Rows from block 4 of a small image classifier, named by matrix and row number. Rows with one number belong to one neuron. Each number is 500 + 25 x the weight over its row's rms, rounded and kept within 0 to 999. All counts start at 0. Numbers have three digits each.
After each neuron's rows are labels from the 100 images, of 14848, where the neuron reaches its highest value: "strongest on" is what is common among them; "colour at peak" is the nearest of a few named colours to the mean colour under the peak. Only what is clearly more common there than usual is listed. The data: retinal OCT scans (Kermany 2017). In brackets: how many of the 100.
# fc1: MLP up (model.blocks.4.mlp.fc1.weight, 1024x256), inputs 0-127
# fc2: MLP down (model.blocks.4.mlp.fc2.weight, 256x1024, transposed), outputs 0-127

fc1.27:449497476525482524520519478476542478509497534456496476452524591515485488514528543474475482484523536460487512511478511469546508494534494491543534510469493542499492515508483510554511481535516521515462495512485507491551480558491475442494479517484540528487538509514505542527523506514466473505529483506515474489537494491495493483508461513500476477501492487480486494534483511471539513495496
fc2.27:457467471491532507530480470483492535511496494498507508508518447492480493471519503484482543465513477462486497503500466508466498521479492505483582472464435511461564479502544503470479477552507517492510521501527541490510496501491497538499482479526494513462479489491484428506489505481497531500478515519502498455516507520490505461483498486506558481528496540494498510466490551500511500553482
strongest on: finding: diabetic macular edema (50)
colour at peak: grey (53)

fc1.515:495491472471494538517496508526515538490480548481455435497538478479525500484497502475558511548565505540502488479496514501486484465504525479463501477500528514457455531489446522502485545468494498506522488545528514549476475523504498490460525516503508533497509488540521494468498474494501510531551523525477470512466483483549525555503501515460472501468511520505497486453504512481509516499503
fc2.515:502514529492511563507495498493498526440500492532501546503508522487493544540467491541524511447508479510471492492497509505515509479466501501510497506470537526529476486527502480515518486501557483503507497444506479517527463506483508511522453494478488505478474494497493489468545529466528493447487481504503511512472493510497459466506518484505499473526537513467535505529543530453451524455474
strongest on: finding: normal (93)
colour at peak: grey (60)

fc1.470:536488519513474545476536483505521525535558507495471496483516515489476474507488490455507496489475542495522531448472516487526532486489531478509469491464488512477545539512497442473505510488502553497507502496502502515494497462522512494541472479515526493489546490523517548519492488461429495497515522512480513518505462488449484481528506533524506524480502534482468499480477522475494515465484
fc2.470:487503505484502494494500529472525498524486479511468484555509455508442486525486502510490539531472486500491523490550484483506491490551473505502459472490516482510504476471499519466529532477446494498483479505501544504537465511526465498513450450503496535531478506499466417488506488465521491487470488494530522511515489545504490500484477484502535519488480469502515485519493465454467456521506
strongest on: finding: drusen (41)
colour at peak: grey (99)

fc1.633:471508497498472463499514529505503469496490465506517525477490526484486496512524520506502465520483493503506492544543498481510502465501501490492487517509478521516519522503500522518503467469508495493453478498491509497500474491469477530518540518529497494521515571532464479479464492471510429495491597467551479502491498504504510541531491517512476478461513462523536506471509537519467470476499
fc2.633:529524522511478520498527520460486486491478520446462480514476499486522520553529458499536504476496487517498458501485513472475536507470461500520471478496481503508523513508512476514506518499460512519496482487560478548538485506530480488488525485491511491486497496485504511503501539539502497502524444552505514517505494545434480452496464511478515470480504510550537488506469486540466515550473
strongest on: finding: drusen (44)
colour at peak: grey (92)

fc1.335:467520535550518471454493488503497504472482485471495512492492487466491515509484504500549484509497509499464518489534494546492513544513503543519539496475457478539509528481461555494484443489493476481520513561530495494525554533540485498516502492509482509491452520519511535521489500486508526493495514483475495473516487504511500488521505491472509475501518498485481542455482508507502498480551
fc2.335:488525514493533466524500454486439480497526525499452464513527479526497534456515476496526513461513483496503473515477500490541488473503496523490495496530475501504507521486477534512516478537496501476511484514488499506511515551541517432499510497493475472516520505523476453490545445486480507525495528467529483521512477516512506467507506459444493478505504476478558473506493544500493537514509
strongest on: finding: diabetic macular edema (39)
colour at peak: grey (70)

fc1.469:464494530503488504521510543416534499505519502468500493497509533480472508498480488511470503499516472520544549528501471479502518520502532540502515513507461461524501501488561479469487507543525541504535529493468503518494510489454462492542553464513518526500485516483483518502488503439506519507540488529471498517497512513483514506504545505524526537497528484480498532469495507476523491488475
fc2.469:524514486452482462509463513479464529532533531487474477502516481459484463483507459463497523457522521515470491509463469542486455521503469500493467520500505455514523515524519536503469474485508498522492471460511482523488521563545510490512489534477520531544526509500478466515468508500470468496477504463503469506494466505462492492514521502558537481497504514472504538472494499490529524521500
strongest on: finding: choroidal neovascularization (93)
colour at peak: grey (69)

fc1.670:519482570473498464503520503515510509489502465465498517537447500512463497488485466541492461518491521466552433556477490497503486529471500506545488533510489480499515521529484507493560521509504468511457466483462550527483498464499499460505504528477522453490469499508514542465482514492516462508480501488498539528524503487541525514503521478550479521505440549486513432484487507533476490475527
fc2.670:502489490492466464516464514483527490497489513542498525528518494497492491504495547523500513471474499528513512514484507460480461495513502491498490449520484476518519500489536468503514509515466499460480490476558444502455491561506500520515514501463508463517457511470478486522476500479518497503494505472458508486519480501497498524542481469497569558486497484470473538503529470515509492540495
strongest on: finding: drusen (31)
colour at peak: grey (58)

fc1.754:512502472504506494512511552496521458470506491459527449509488482535542510508503496506552466483513507507468513518549474474534518503491531472484513485505495478519484504511510484498515513497499475482494538466496515529498472467496522493445485489484487514536497504544524505552490457506505511526487533506499497544491538532495483483528509507513438522469504538502456476476536492491533526533493
fc2.754:465526501524524522492476516487506521496508517516506533459519487483477489538492501461474549517492509531472467512537510496502496491510478508510483494462468505493538515486507446487510509527479511486493510504506513458496548513502465529530496510522477504496493526487525559481468520478529475518504506520466511513469506473489513543496507545524493457481458477478529481499545549462466484486498
strongest on: finding: normal (86)
colour at peak: grey (88)

fc1.279:533512522533507502480482490509482476516454522508524518507496531481479496523502456528518481477506507472491481455499529437535471511527500503507521498509462554518523511471519515533563490500535527509492539516503485485560513485509491483516488502450545490510490479501511513460496484492513487513516513495487508529520476498494558511524507517444502507522537457480536477477481448488493539475493
fc2.279:543489506500499491478439433486539530501515485528492484508519478494546497499486519478505507495508476512486524468520490520542514512473473514476511517487505467486459529487512481503465505500486500478522455476528518480508537488490476469545509462523506483498489448538456508471444524557541499459511485501488475516526534546488528516520451535526515503535504572530511503467524488505488534569529
strongest on: finding: diabetic macular edema (38)
colour at peak: grey (89)

fc1.212:506510528477484459487497530507518497505461507475499498496515525476502550497503469512497447528465483529478498520538546490494533510523505462521480522473497536485518499525501494518517465490517494509480493496512498504468530515466482453506504528504475521483478554546522496439511464494503482490477533509533537527531497492480504530522499527527479521441450478500519516505517508508465488514482
fc2.212:502513540440479501502498558502538456476535543474503516506459510537523463478515518489513502517497449505487497525548536507498507494492487535494504495562493515541503470518463486506539510499479499522470474455556492483518528500506556508528532453468471486498503505534499497447481597556511498512495520481538519516489526482493483487473477509506509475505505452531510488470515534513455484503472
strongest on: finding: drusen (30)
colour at peak: grey (79)

fc1.736:478536470474470484504516534545502499474486520490530506453515542500477489472516461535487496512495505525514521475500510474499487529501473472559534502518497506522533506495478542531495461493505473510492509495470474504544494526480488505452482506483522481472512538472505474514552500507485459487478481499507485453462537504491488487495504537537460464498518491491498447479489503475526511473529
fc2.736:521516490552483486516549478504521512491481509524521502504483512503521512513531538498485482510522504490486495520519509470464517486495467510532532497484455558518505457519494504453520498485519486503491523512494516531472518451444514519524481504490520485510523457514475503489490523496578514497472519516492502520495473491539499524504521457505495520502460534490517481497502442502512495519481
strongest on: finding: normal (86)
colour at peak: grey (81)

fc1.758:508492524465513461496505458486493502516493474466480487473506512463512501491513483498522486530516515490500469490508493512505545505486494476517467571487490476517496530481494476545537457515506503554480500464502488496463465524490511498482461489500518515509508479483497491448520471563493451488474520476488535539488446506523546503484483511535460495494497486494523479501499486497472496485522
fc2.758:473456530528525550524487552491515498464526538505481521529525517506503483493514530525506509512456487488539467479489444474475487498470536469487506470536454477479488469497516492522529518493527502529454477464542502488494490526472499516473464494508501490483478545445520486524535523506533495521496498502490489554537480468526490479508504454519515517495488468456458510494508467502465479533494
strongest on: finding: drusen (27)
colour at peak: grey (68)

fc1.106:509534465512516478517508534501507481508497481512474510493527490502479474481520518551484477510496449496472530544503467490487495508494475492509475517495524487534485512516524474501504547476498502456504499485459523500506514497475509462496465501473515494508527487521494555470528500499510528501535489492497463517464508433513507468495482519557513539496468519549499444497516445480504507487511
fc2.106:472517493476506509461553539468497527493518450516474526508496538463531490504544468497482487496513498511492512499483507513503473469528522489542530458540488461460547478517487489495472508524536511500493565487506468528511476453503530507533485494524511533525475503489524508495564548490507464520503481503535472507484510481476504568484511475539493512506523494508575512489517504538483490512480
strongest on: finding: choroidal neovascularization (72)
colour at peak: grey (79)

fc1.119:512494510515525526513503536509463477532507485534482515491554507515565494484508525481496493527508522434503480500465524490513475486447494494533503512536469536479548507517507515497492534510503519479465494495462490504438504455477487523465485550546469534512482496523489488501500514458538502491445517493517510488476476538450536522489469500462490500523479507477499436495538474555514546450522
fc2.119:538487498493494501526506515423491502443507474495425493514489514508507469515524479441510500512467488484489492516581496449471500533516511518444549478527506525481505496506478513528534499506485505483526496525523502521496521483504446484496460510517522516517545535516517525507473529555492505495496483510481483495532496518500513482538436500530494481534483515455521481462504510507470507511533
strongest on: finding: normal (99)
colour at peak: grey (97)

fc1.598:505437488498491466483514534533489467490517505500489462506508523513458543503505505487506511528451504525500501533494421487469482532496474500483474536546542508478494485505533507533509525480515508515503463469521486476526493569459507456476517460525499530474462490556503553475502546503528483529452516519526515519459484523495483509508465487505494484496490545472523502483521498496502520496472
fc2.598:488488525475482494494511515495537523555495516496478550576473507504551474549473481517503538472485479437491499505481477471494526472482507477522510498525516516506513507457500488490496544482506476506490481488518507497527514516525498534507471544496516483505508484477496464497473504533481503472516541476475474523524464494492485508512462485501552512508537512485501506524529496498499541500472
strongest on: finding: drusen (50)
colour at peak: grey (87)

fc1.81:526506520467456538490450517529470474478502484548522538486462460455494486522505478504526495531509457525486484503481487502532491502488471514485499551506513526512567580537559479530495510496526509481538509503437507457541488510461490513511480503535456491508479469508497513507520531488491483506506450500505476525510459470509487488477495482532514512472506532522476526485465524484495503460509
fc2.81:548487524510499514504461560496482485482512517486462545518556526519497486497455461462530499513507507516509515516554493455538523513493501479507515550506524518508552513498496455508520550439447490481535474508468515487536516508503495505468491493516511536517486500490523530550524527489513498510498502494475471512523501509455503478463506493464474460518484469498503482493493505488475492471508
strongest on: finding: normal (87)
colour at peak: grey (100)

fc1.38:506490499511500520479528456528510461497516509494502481477502547476483525545472497523509503488497501490494505523503514476510504498514525502501484495506509515455515505487476503509553492474513487501462488476516499509493533500487555472528505494484481521481528564526496503454568482495547490523469536500524493520488520523531519578508523512510459516484498520498511530486535466517467481463468
fc2.38:520506517530542485487518547482457463534470458516460455529474540538496519495483486522520509496500572494488488530516520524480539512491447516504499493485493541502510468476525507440479512514521485544512448470505493420517512502511512534490482490526516503467462476476468476515477556468505511477475499571550464474452498494486458490534451472507496496502491490471504470525482540505516509514477
strongest on: finding: drusen (42)
colour at peak: grey (65)

fc1.59:557492513486500550543477491485482522486499544501498521473490462508466495541507503505532479521507535435488466528494533453497475489487464457505468544515496494479476497519505525481503489499499522521503482505466496534548501534535492529502491523466481495535507497526519519469491495514499519507477489493481505498497520513484489489535485503482493501495470535566527465487470520500499499489506
fc2.59:475522494541508514505497525527461474453501489493493480511507482502483467490512532507546513513515467536494482497493482512508501486492440497519507479494512510546506487482519519529499489524542482496518517494533467499499496517535497481444486489490514445454475452486474468463507466505489499511570486517484520492519498523461489543507471507474522472490534493558474499471512500508507513518522
strongest on: finding: drusen (25)
colour at peak: grey (74)

fc1.687:516533501519473523528503542459511504489485465490456462501502456506503550484483535468494504501455537485539531550469495461532529508518457467489530527505539523476477519505484526506480506517514489484536542503489507505531532545454483508519513478524453528491538509531479521475463455531501476510511494476497504481476516506514512498511513498583509486507527461515459486469503498513486543540515
fc2.687:494507488568524523506492515519503513536519549552470484500491505486507493512495474492528538497482493576494524501513509506470520531491471491509518466494537511494522521516509501454489526505527504484478471486496475464514491540493464533537542528525483490506490518496489459491524542516465496484474471463488518495495507481558502526445514562507528483503505480534476489499528466484501488485518
strongest on: finding: drusen (25)
colour at peak: grey (65)

fc1.74:518561489526502473503519533508474500470465493516489479489503510515481509464487459500512548518528512455513521504514515551488491495510476493486483520501537503454427522540435516482507459508486501519525513516476518492495495527547522485492493530467509514470460515524482459479520528492518543513511463483482518516477499524494476472465457464489465482512496518416472515535529509538537483536494
fc2.74:487485498507538493494499527492534471479497488477499509499468498530494487533505494520474488509478491468480482493463560499480525474505495499511470446515466463446524479477462524478515481551452547506505493507488527456509493518509515523555480526502471475515503539477467504517488502536495513463526514510513500518514522479482441484500489540453506547471537469561475471498512483538509517491478
strongest on: finding: diabetic macular edema (50)
colour at peak: grey (60)

fc1.316:471460518486466538520546467479497538471477519512503492496488494498494499480467524485484501500535537510498514513518485523506474514515521500497511504545567511498458554447454504517458479494485481479476510493474498520485465511535503462442524528515539531500525492431501507500493459473481555486505517523516495540468498515468506464502532489528487515495468493517487489549512470528496524489516
fc2.316:514555500564502520475507501494501497523497477479519456460521516491479543484527488480496486526515494550509472491506480496457450496507430501470538523496499520503544502503495535541504525497493484477520491481501463492502518465457536531483487500506521527464493478527467545507469512543499526489532519513499478492451502493491524534488516506489490522473467517518545514526492524489467465507505
strongest on: finding: normal (88)
colour at peak: grey (90)

fc1.273:554515470485511494567514533515495451508469546490510495521501519485478473511475516481464523483506516474486499465515528500498529478514507509467450521522514526499475456503492501515545508516481465504522501515483504489507527496525498518485510514484488445504479494456519509458507497538510530475511434512526479486539510463458535497509459451493475498495528526500503541494529499558461489485529
fc2.273:537503500469484519477505525499497518485514480488482504465502509465498486511541515546506485514481482493486476493507501516523497546515515471532541505464511524462466522503499540518485482458499487494499493514517515493510508501468520508511511524485445516507495494529495491504476537492471508529487523449549481485487462533519504483488514532495524507485486523509486492522505494515518533524518
strongest on: finding: diabetic macular edema (80)
colour at peak: grey (85)

fc1.247:518490501476524511482511466494468478506568493487499478498514544474487534530458484469536472514499484512503512502523478452524479437498540511529498532505444492560487500508529520526534463509523494544494500514504500473507482547491483489493520495516492433489497494550477521431525479510541487493513543477514512518480470525509527480524481511533480476475499510477526510502485488504485559524503
fc2.247:474514520528469476504477503505516456518499498469473448537486502514499476533503517474529503498504493529506487497490466525505543535468471487505512495542482514519500480462494507480483511488524512540482501454513517443515496545483505497487465531485475461468485478510480499492483524508532486494505482506459451525487506504534530515512449452465505473510511527485426502540487474489492455508467
strongest on: finding: drusen (26)
colour at peak: white (61)

fc1.167:509497513451499427531468490540500495467511453525449510489529503495515488527505466526514520488503516537477486495481543533508500508527524449529485517475530521514512460507529488531479529488483493507501521489491498434484497509567509498488506512514485501535495532470474485487553520501453495511499514524481473520514508535548441494469479450490481491468483496501506488546507504504485502478529
fc2.167:518488533467517487501503529500474541521520529469498503555505529529473507507495495485475508507455518517466493504525503517542528476483495504488478492534462509481460491467505471462538497491512502563464504518491499504491486457470515529531443513445522476526453506502507546439504507497514495502484479487475483520492510514507478492499479487465505517488507457476481498502492440489497482464530
strongest on: finding: drusen (25)
colour at peak: grey (51)

fc1.400:471485493475502530468538517534487525500572474468538520480468532524527457489480448499485493510520501525496509513486520494501510516506506467489519467479491510494516478493516485497484514488517485498514512476508446474526526552552522540466449511502477491485511491502476511526530527497503474512468495470496504529520446462478479474521523510490491497455450507498503527534551479484473494533526
fc2.400:482524477469497467495502503463517509513505494518525491521480531473471493555524482487480480494556452540485488477524499477464514479483526482491507511468502512511512453477513478454504503489511491516517475537514516458462538489439481505491535476505514526486521507496499501470503491509479503482507499512493514504508506500457488475481524506541536512511492530513514519503478485514467523479475
strongest on: finding: choroidal neovascularization (85)
colour at peak: grey (82)

fc1.748:525518506505500491533482487517511479523497494523518529491525532509467478533494484477526474447465501532473505496537536541536463471480496480504461500495538508517516509479514510454485530482520493527554496427517505516547515487550507476481501480516475510497507504531500482433465505510481504497513537472499476503525516459520473498513500515495500528520500495528470510538477514455538482503512
fc2.748:472538515496494517494480495508527512472480513462476507512499467506493489515500526482496510521520503515500516492493490475460513513471491460475514513512525522479518483515477516554538515500513473470506484484544500504493476482497488455454513444522486511489499506505488510510542479494496511502448526510485507487452475528471524497526479465491501500523455487520473466446491483499466490493479
strongest on: finding: diabetic macular edema (35)
colour at peak: white (32)

fc1.597:488478488504450529544530529514472541503513508485446466481478532490474535515490505484513501496487497504517497530510487497478464490503551502514479481509531484533526492544488491519536489543510482478490468475468538468480480504488517496504518524484503493467478481493480525510466531503508493442500528541512467462515492493455498525470513530481472537529498446477480557516504475527491549472516
fc2.597:453534536492494515488466525491449481545521519490485521453467470530444504515523550528503460491493496472505504494529489471504496487496549506516506476487515512495469459513521493518513453474538527486513517509508538484514499485478500515566503487521501507542554497479493514498443483499498491516474502524524516493521495531545510465544464491497455506506486503510497473515507446523538465477477
strongest on: finding: normal (91)
colour at peak: grey (94)

fc1.16:513512475506490504488499537475484439523501464475531487462495556523500496502519480495493481546473526453506496495494502509504526503504506501491505489498484479484519462508483491543477496530493520499427487526487479521525472526464509447510505490469487488526513526511548489487513468481470504490486507548467500464481513546505440416522530487505486491468513519532493478471491464501479531502520
fc2.16:526558469490480522522501474531501473523507494451468441476451530521504520456497468478541476473507517520511499536572459512503450501497491532523480478502479520477509508473511508503498502540502483469499440471515509478469518483504501504516468560511557496522472469476515509485514511475481481478451467511527525499499514475482523507465540520525534529499474495475501512501504519505503501477461
strongest on: finding: normal (92)
colour at peak: grey (87)

fc1.522:521517489494490496517477487509495501508483500468484485528449486528441466492503505454531503530491522502461529505476507517474501411557488492486496529544536498485502504471513471509504540478512499516519491523506495515524506492474519529481513466473470476470550461521537533507500526537496480507476527493498497536499511497490525558468484506531474517494509475485523526565507492493484498506482
fc2.522:532504527505526478467521536567495509519520464501470499487471457462522464490473536511510480535506481522500492493446504526490494497469504525521506473447482518530477495475508499512474507534518487478503456522461493449500502515484524521554490487500540484547525518500482484517483466519518495486521510526471498504512540501437472464509479473492460501493512538494493484487512457544475527487457
strongest on: finding: diabetic macular edema (59)
colour at peak: grey (68)

fc1.686:503541529470546489516505550491509493465501491509486491462504498492511484510487517494499461524447487501505456504530504526492466510538487490513516508500470524491499505510505512496483471543508497525495510511499489469536537492458493488495528567484525477502447474541499503500507513487475523516537539489507490469518542492439518447490477483522468460490480485506514514547502494477484514457477
fc2.686:490474515522525483480485523517534539461469511492488467513518450503532519483501493488530504506515480497497452530486478512489522455504449479491490457552513498512491513509481523515524480501527515518471456493480549505508469531496489493499554497521501520492460440501492478525497560514502520483522455507516504545501483526475475510520501501409496525474487508489492493507528492503494529523502
strongest on: finding: drusen (51)
colour at peak: grey (84)

fc1.128:477522505515499492469472500482483510484492426527506494510477501487467492552495498461556484502507497487509510513506481518543460536517543506492499474530509511481532511520529452502459527488523549541510497515511499529541485524431480516484525468519476501505470480488485472502495506476517451483498469529501517516518453486502493546490485512479532504507530507507490516508489512470466513469503
fc2.128:501475528502458468519526517533495524522519448495540501491491508498486517516519494517492533469513494524467486519540495487478530496503468484571486488491476552441537463504502474505495462466504483513534508474490502474548523502503469498457492477517531525487537511520530501487470507508491512516535503480474481521558492493497539479461556530491507463493504482505511506527487501498508515481514
strongest on: finding: normal (95)
colour at peak: grey (64)

fc1.468:449529494510545520506493518529482511540516532490518486492535523482511507537481530511508497534509460479521505474491490515494516513508567510479456511553467512538495471444455493491461519470517496504516513467475494534495448477521524470516493491489488472536478455503505488503556472456475481482471493520485501512514523514491503470487456497503464501507509474518507471526522491505494539450524
fc2.468:484514479550525520493460482484497529462515443529493498495454511470549468486548516496488520527492490477520491507500530488520496482522526493534495507495497517514557485491508515495475477486483478486454495467470484548500474485501491461522468536459472500532495495508508451497481525485504520536501502454480484472523533511515520470444511415504517506534466468458556483481499473513534486426498
strongest on: finding: drusen (57)
colour at peak: grey (88)

fc1.486:504513534486467445498511493539496551477517507479504487523502533519554494483480479475495504493474525502508500505521468485527533487517461473518515536483499460489499497508524467507521514515471470501487493466493503509488449479506528502492499519494585516474567470520476485516505487512495464535488500500507472522507467507486522495451516527468513506517475491492538510514492521481497517490495
fc2.486:473506525561540457504533443569548476495508494542492477459542507505493535513513509559512513494471522489517483526482518513514511522493523485503495482474509533505487464543503563480536559499531508522474524488478448492489444495502531513513508546482502482537503532529519485466492527501457504524513506507495539510529491496527494522494507520473492490497470526530480525524525508517521515459551
strongest on: finding: drusen (42)
colour at peak: grey (80)

fc1.722:452486486465492509427476524471495465488502502498512478511504438506509477498508510505478473516501475540494487514494537533524525465527490530517508536507506529530528483507464503484514477539508533544478522496486487522478478496501498472466483453533515467480504487489507486495481539497463536497481548499483455524475512518515470504517503524455519500530530519545525504484489496480489502505525
fc2.722:516467492507469460501528483535490456515476506481486533526490529516488498490511483480480492527499494468504484527487475481462510483477516493485500534500473505549478521484504537520556537535493484496514481529469474434473552539488455517518495521526483539533525507480456487486524434518514530462531502583469465497496482518455545510495532524487470483514516499490505518570496533516493475537488
strongest on: finding: diabetic macular edema (38)
colour at peak: grey (83)

fc1.521:536525491537501483508524502487489432489473454445487476524504512540473490498475512470479487518496479472520516530493514539517466510490484523513521485506481541488469503463474474490495478472537447480524517496503534515498508531519533516508530494527498532493481503531466511507541480451514519491511474509489507467527534489464488529472485507484516471495459529453479526470506494537466532452483
fc2.521:524499507457500521546463509527507498477510503516489534528514461496484520487503448538539507501516544482466490515461478481483558554514493518471524535463468521486458428465509516511486483483487527496495505503521522494529502496497571488516540512498470488500532474477523471487496530537528511531489483480502510507459470495508513469527471499462493467501526475530535491486517470495522476516465
strongest on: finding: diabetic macular edema (75)
colour at peak: grey (52)

fc1.54:537503515523521513523498479507522514503444539509500523489472502481491510480510525477513545482508510494480533513457470511523541505474496497490496499493499485476501484482519488506514522533527540532503487522529454488520478508505540511489441482527511465499523546551469490536505460478484538498453528499474499481531481519443521517507475463435466503492469510467466513539512474485502486513471
fc2.54:479520495497481523475468534494496501511520487492469484494441531490479515510488539493498511510499491510510479522493484501519530535502489511504444489516518479498445509552511501533472486518516507475507532521472535447528492500496472443502456501556441473527486519524512451565518546500456490472499555541474522457481514493475499543479485492509492502496479473487511506506485477501531486471452
strongest on: finding: choroidal neovascularization (76)
colour at peak: grey (78)

fc1.378:516502528510481518545499537546476489505463524472487490456507483455511505521501491471488506529469503489465504503537477491491474499534507531494506499502495531529466469524514498543477459509530560522491526498547521505519507518523447507449477515491516461490510475468509517472497534515555513491506495487512523523498495502493529472475509493515463477547475502542460519506512514557458479526514
fc2.378:456527576533524508492487516490545504494508521536466498491509530541507540516508491471497519477486535508526504479519432497501499489505475520493483518483483500510472512511510452527498450504497504481520493486572551487477483539466537510501495515512462501484486475488477495507490498497463495498494517508526524502534543486503520550514469516522473481494505504519487495529505525474464508514468
strongest on: finding: drusen (45)
colour at peak: grey (78)

fc1.413:514514464505459478497451536513518462453495450494500510520504482504455541448523510491549523491501475509487563461495485477482470507495529483550486511532505499552524498492519489488534494560525538467509535515515487502487510498492499555502476492483536489489514488482477504561502548508491499519491525482448458512483489499519509507474493512467506535521483475465520508465474486503538517475504
fc2.413:515549489467516499510480497473481520498459492495482485530481523511456479497520511501495478488542493530505503462506479498510470502527493514494495518506473476455498475509506520514474502455492476461554494528501530488513463496498476500464466472499495496433545473470540532495561502518494520501470531552492512506449482553459511481491496520517495482502456492492531490466484497480493485497466
strongest on: finding: diabetic macular edema (38)
colour at peak: grey (90)

fc1.517:509482519514557498525490535560527492506476456474496507485529520512527524483481481444465482484509502498515498481494476511457520531541473476525543520508540501471483459515474498531507508559483523516482505501474499498532528464452479531512456511475503474494506476498518496458500508506498484497483444494533516524547519507486546484490480497515495513516512514478479491510516507571513495498467
fc2.517:453517513515528509503467527525522486442470502555509522543525514485519499479461501507491462493459502456512520545521486521505490492523527482454467559506457546463494488510524431517497456520495522553511466526457482483465515558511468525491494510511499501531487482505464444524506549498456471493506516524525488500501511507496485549550508494462498497524483460509465475502484528478497501527501
strongest on: finding: drusen (39); finding: diabetic macular edema (30)
colour at peak: grey (91)

fc1.188:537483480486470503473500485549497475496521501492488500481508509465463503484525515561517481533498509511463449554493453449516487504488476508480475553489513513503532498533500526525546517508478531476478454505522484505483476522494516503478459478495492460465570534484521514462489536477526494494456496508545528495440494506511486536523508481488488513477473516506558519504517519528497473466493
fc2.188:552538535492546469510473528474521499527510474478515499487463502538478481521477523510511502476520495519497515515510506486499521447473488470532526498485491486494469494495488489482469497462514530528514505519543465490567520510550483470528484497474493500526495456526492466495513530498523510517473498508469496503483504521429471515479513499444534542506530491512502516473497494531468515548519
strongest on: finding: diabetic macular edema (29)
colour at peak: grey (79)

fc1.277:461535493482487475498485551560455518520493514505457486529527489501520483492489484506510532523459518489492471523495500515534487478529493458524469439509503503512467477557497472493510494479480476476509538488488489529474472453501456510492465498498546554502517507475469474530515520535542503482481516503475472508495512499503516507505439512474512467490509482544474500526491495503503490469540
fc2.277:547551485516503448494516474526537511492525481472525539529502504511456526517512493495472468465501547494517548480482469477503500463451527535479508520463504504468543514528493494517479469545502499496478481513490450509525516519509481489497472497497488497480487538523491512493536541460524464514485442515502525504507490531507509430451540498518484493505495549474479474492518479467469530462523
strongest on: finding: drusen (32)
colour at peak: grey (60)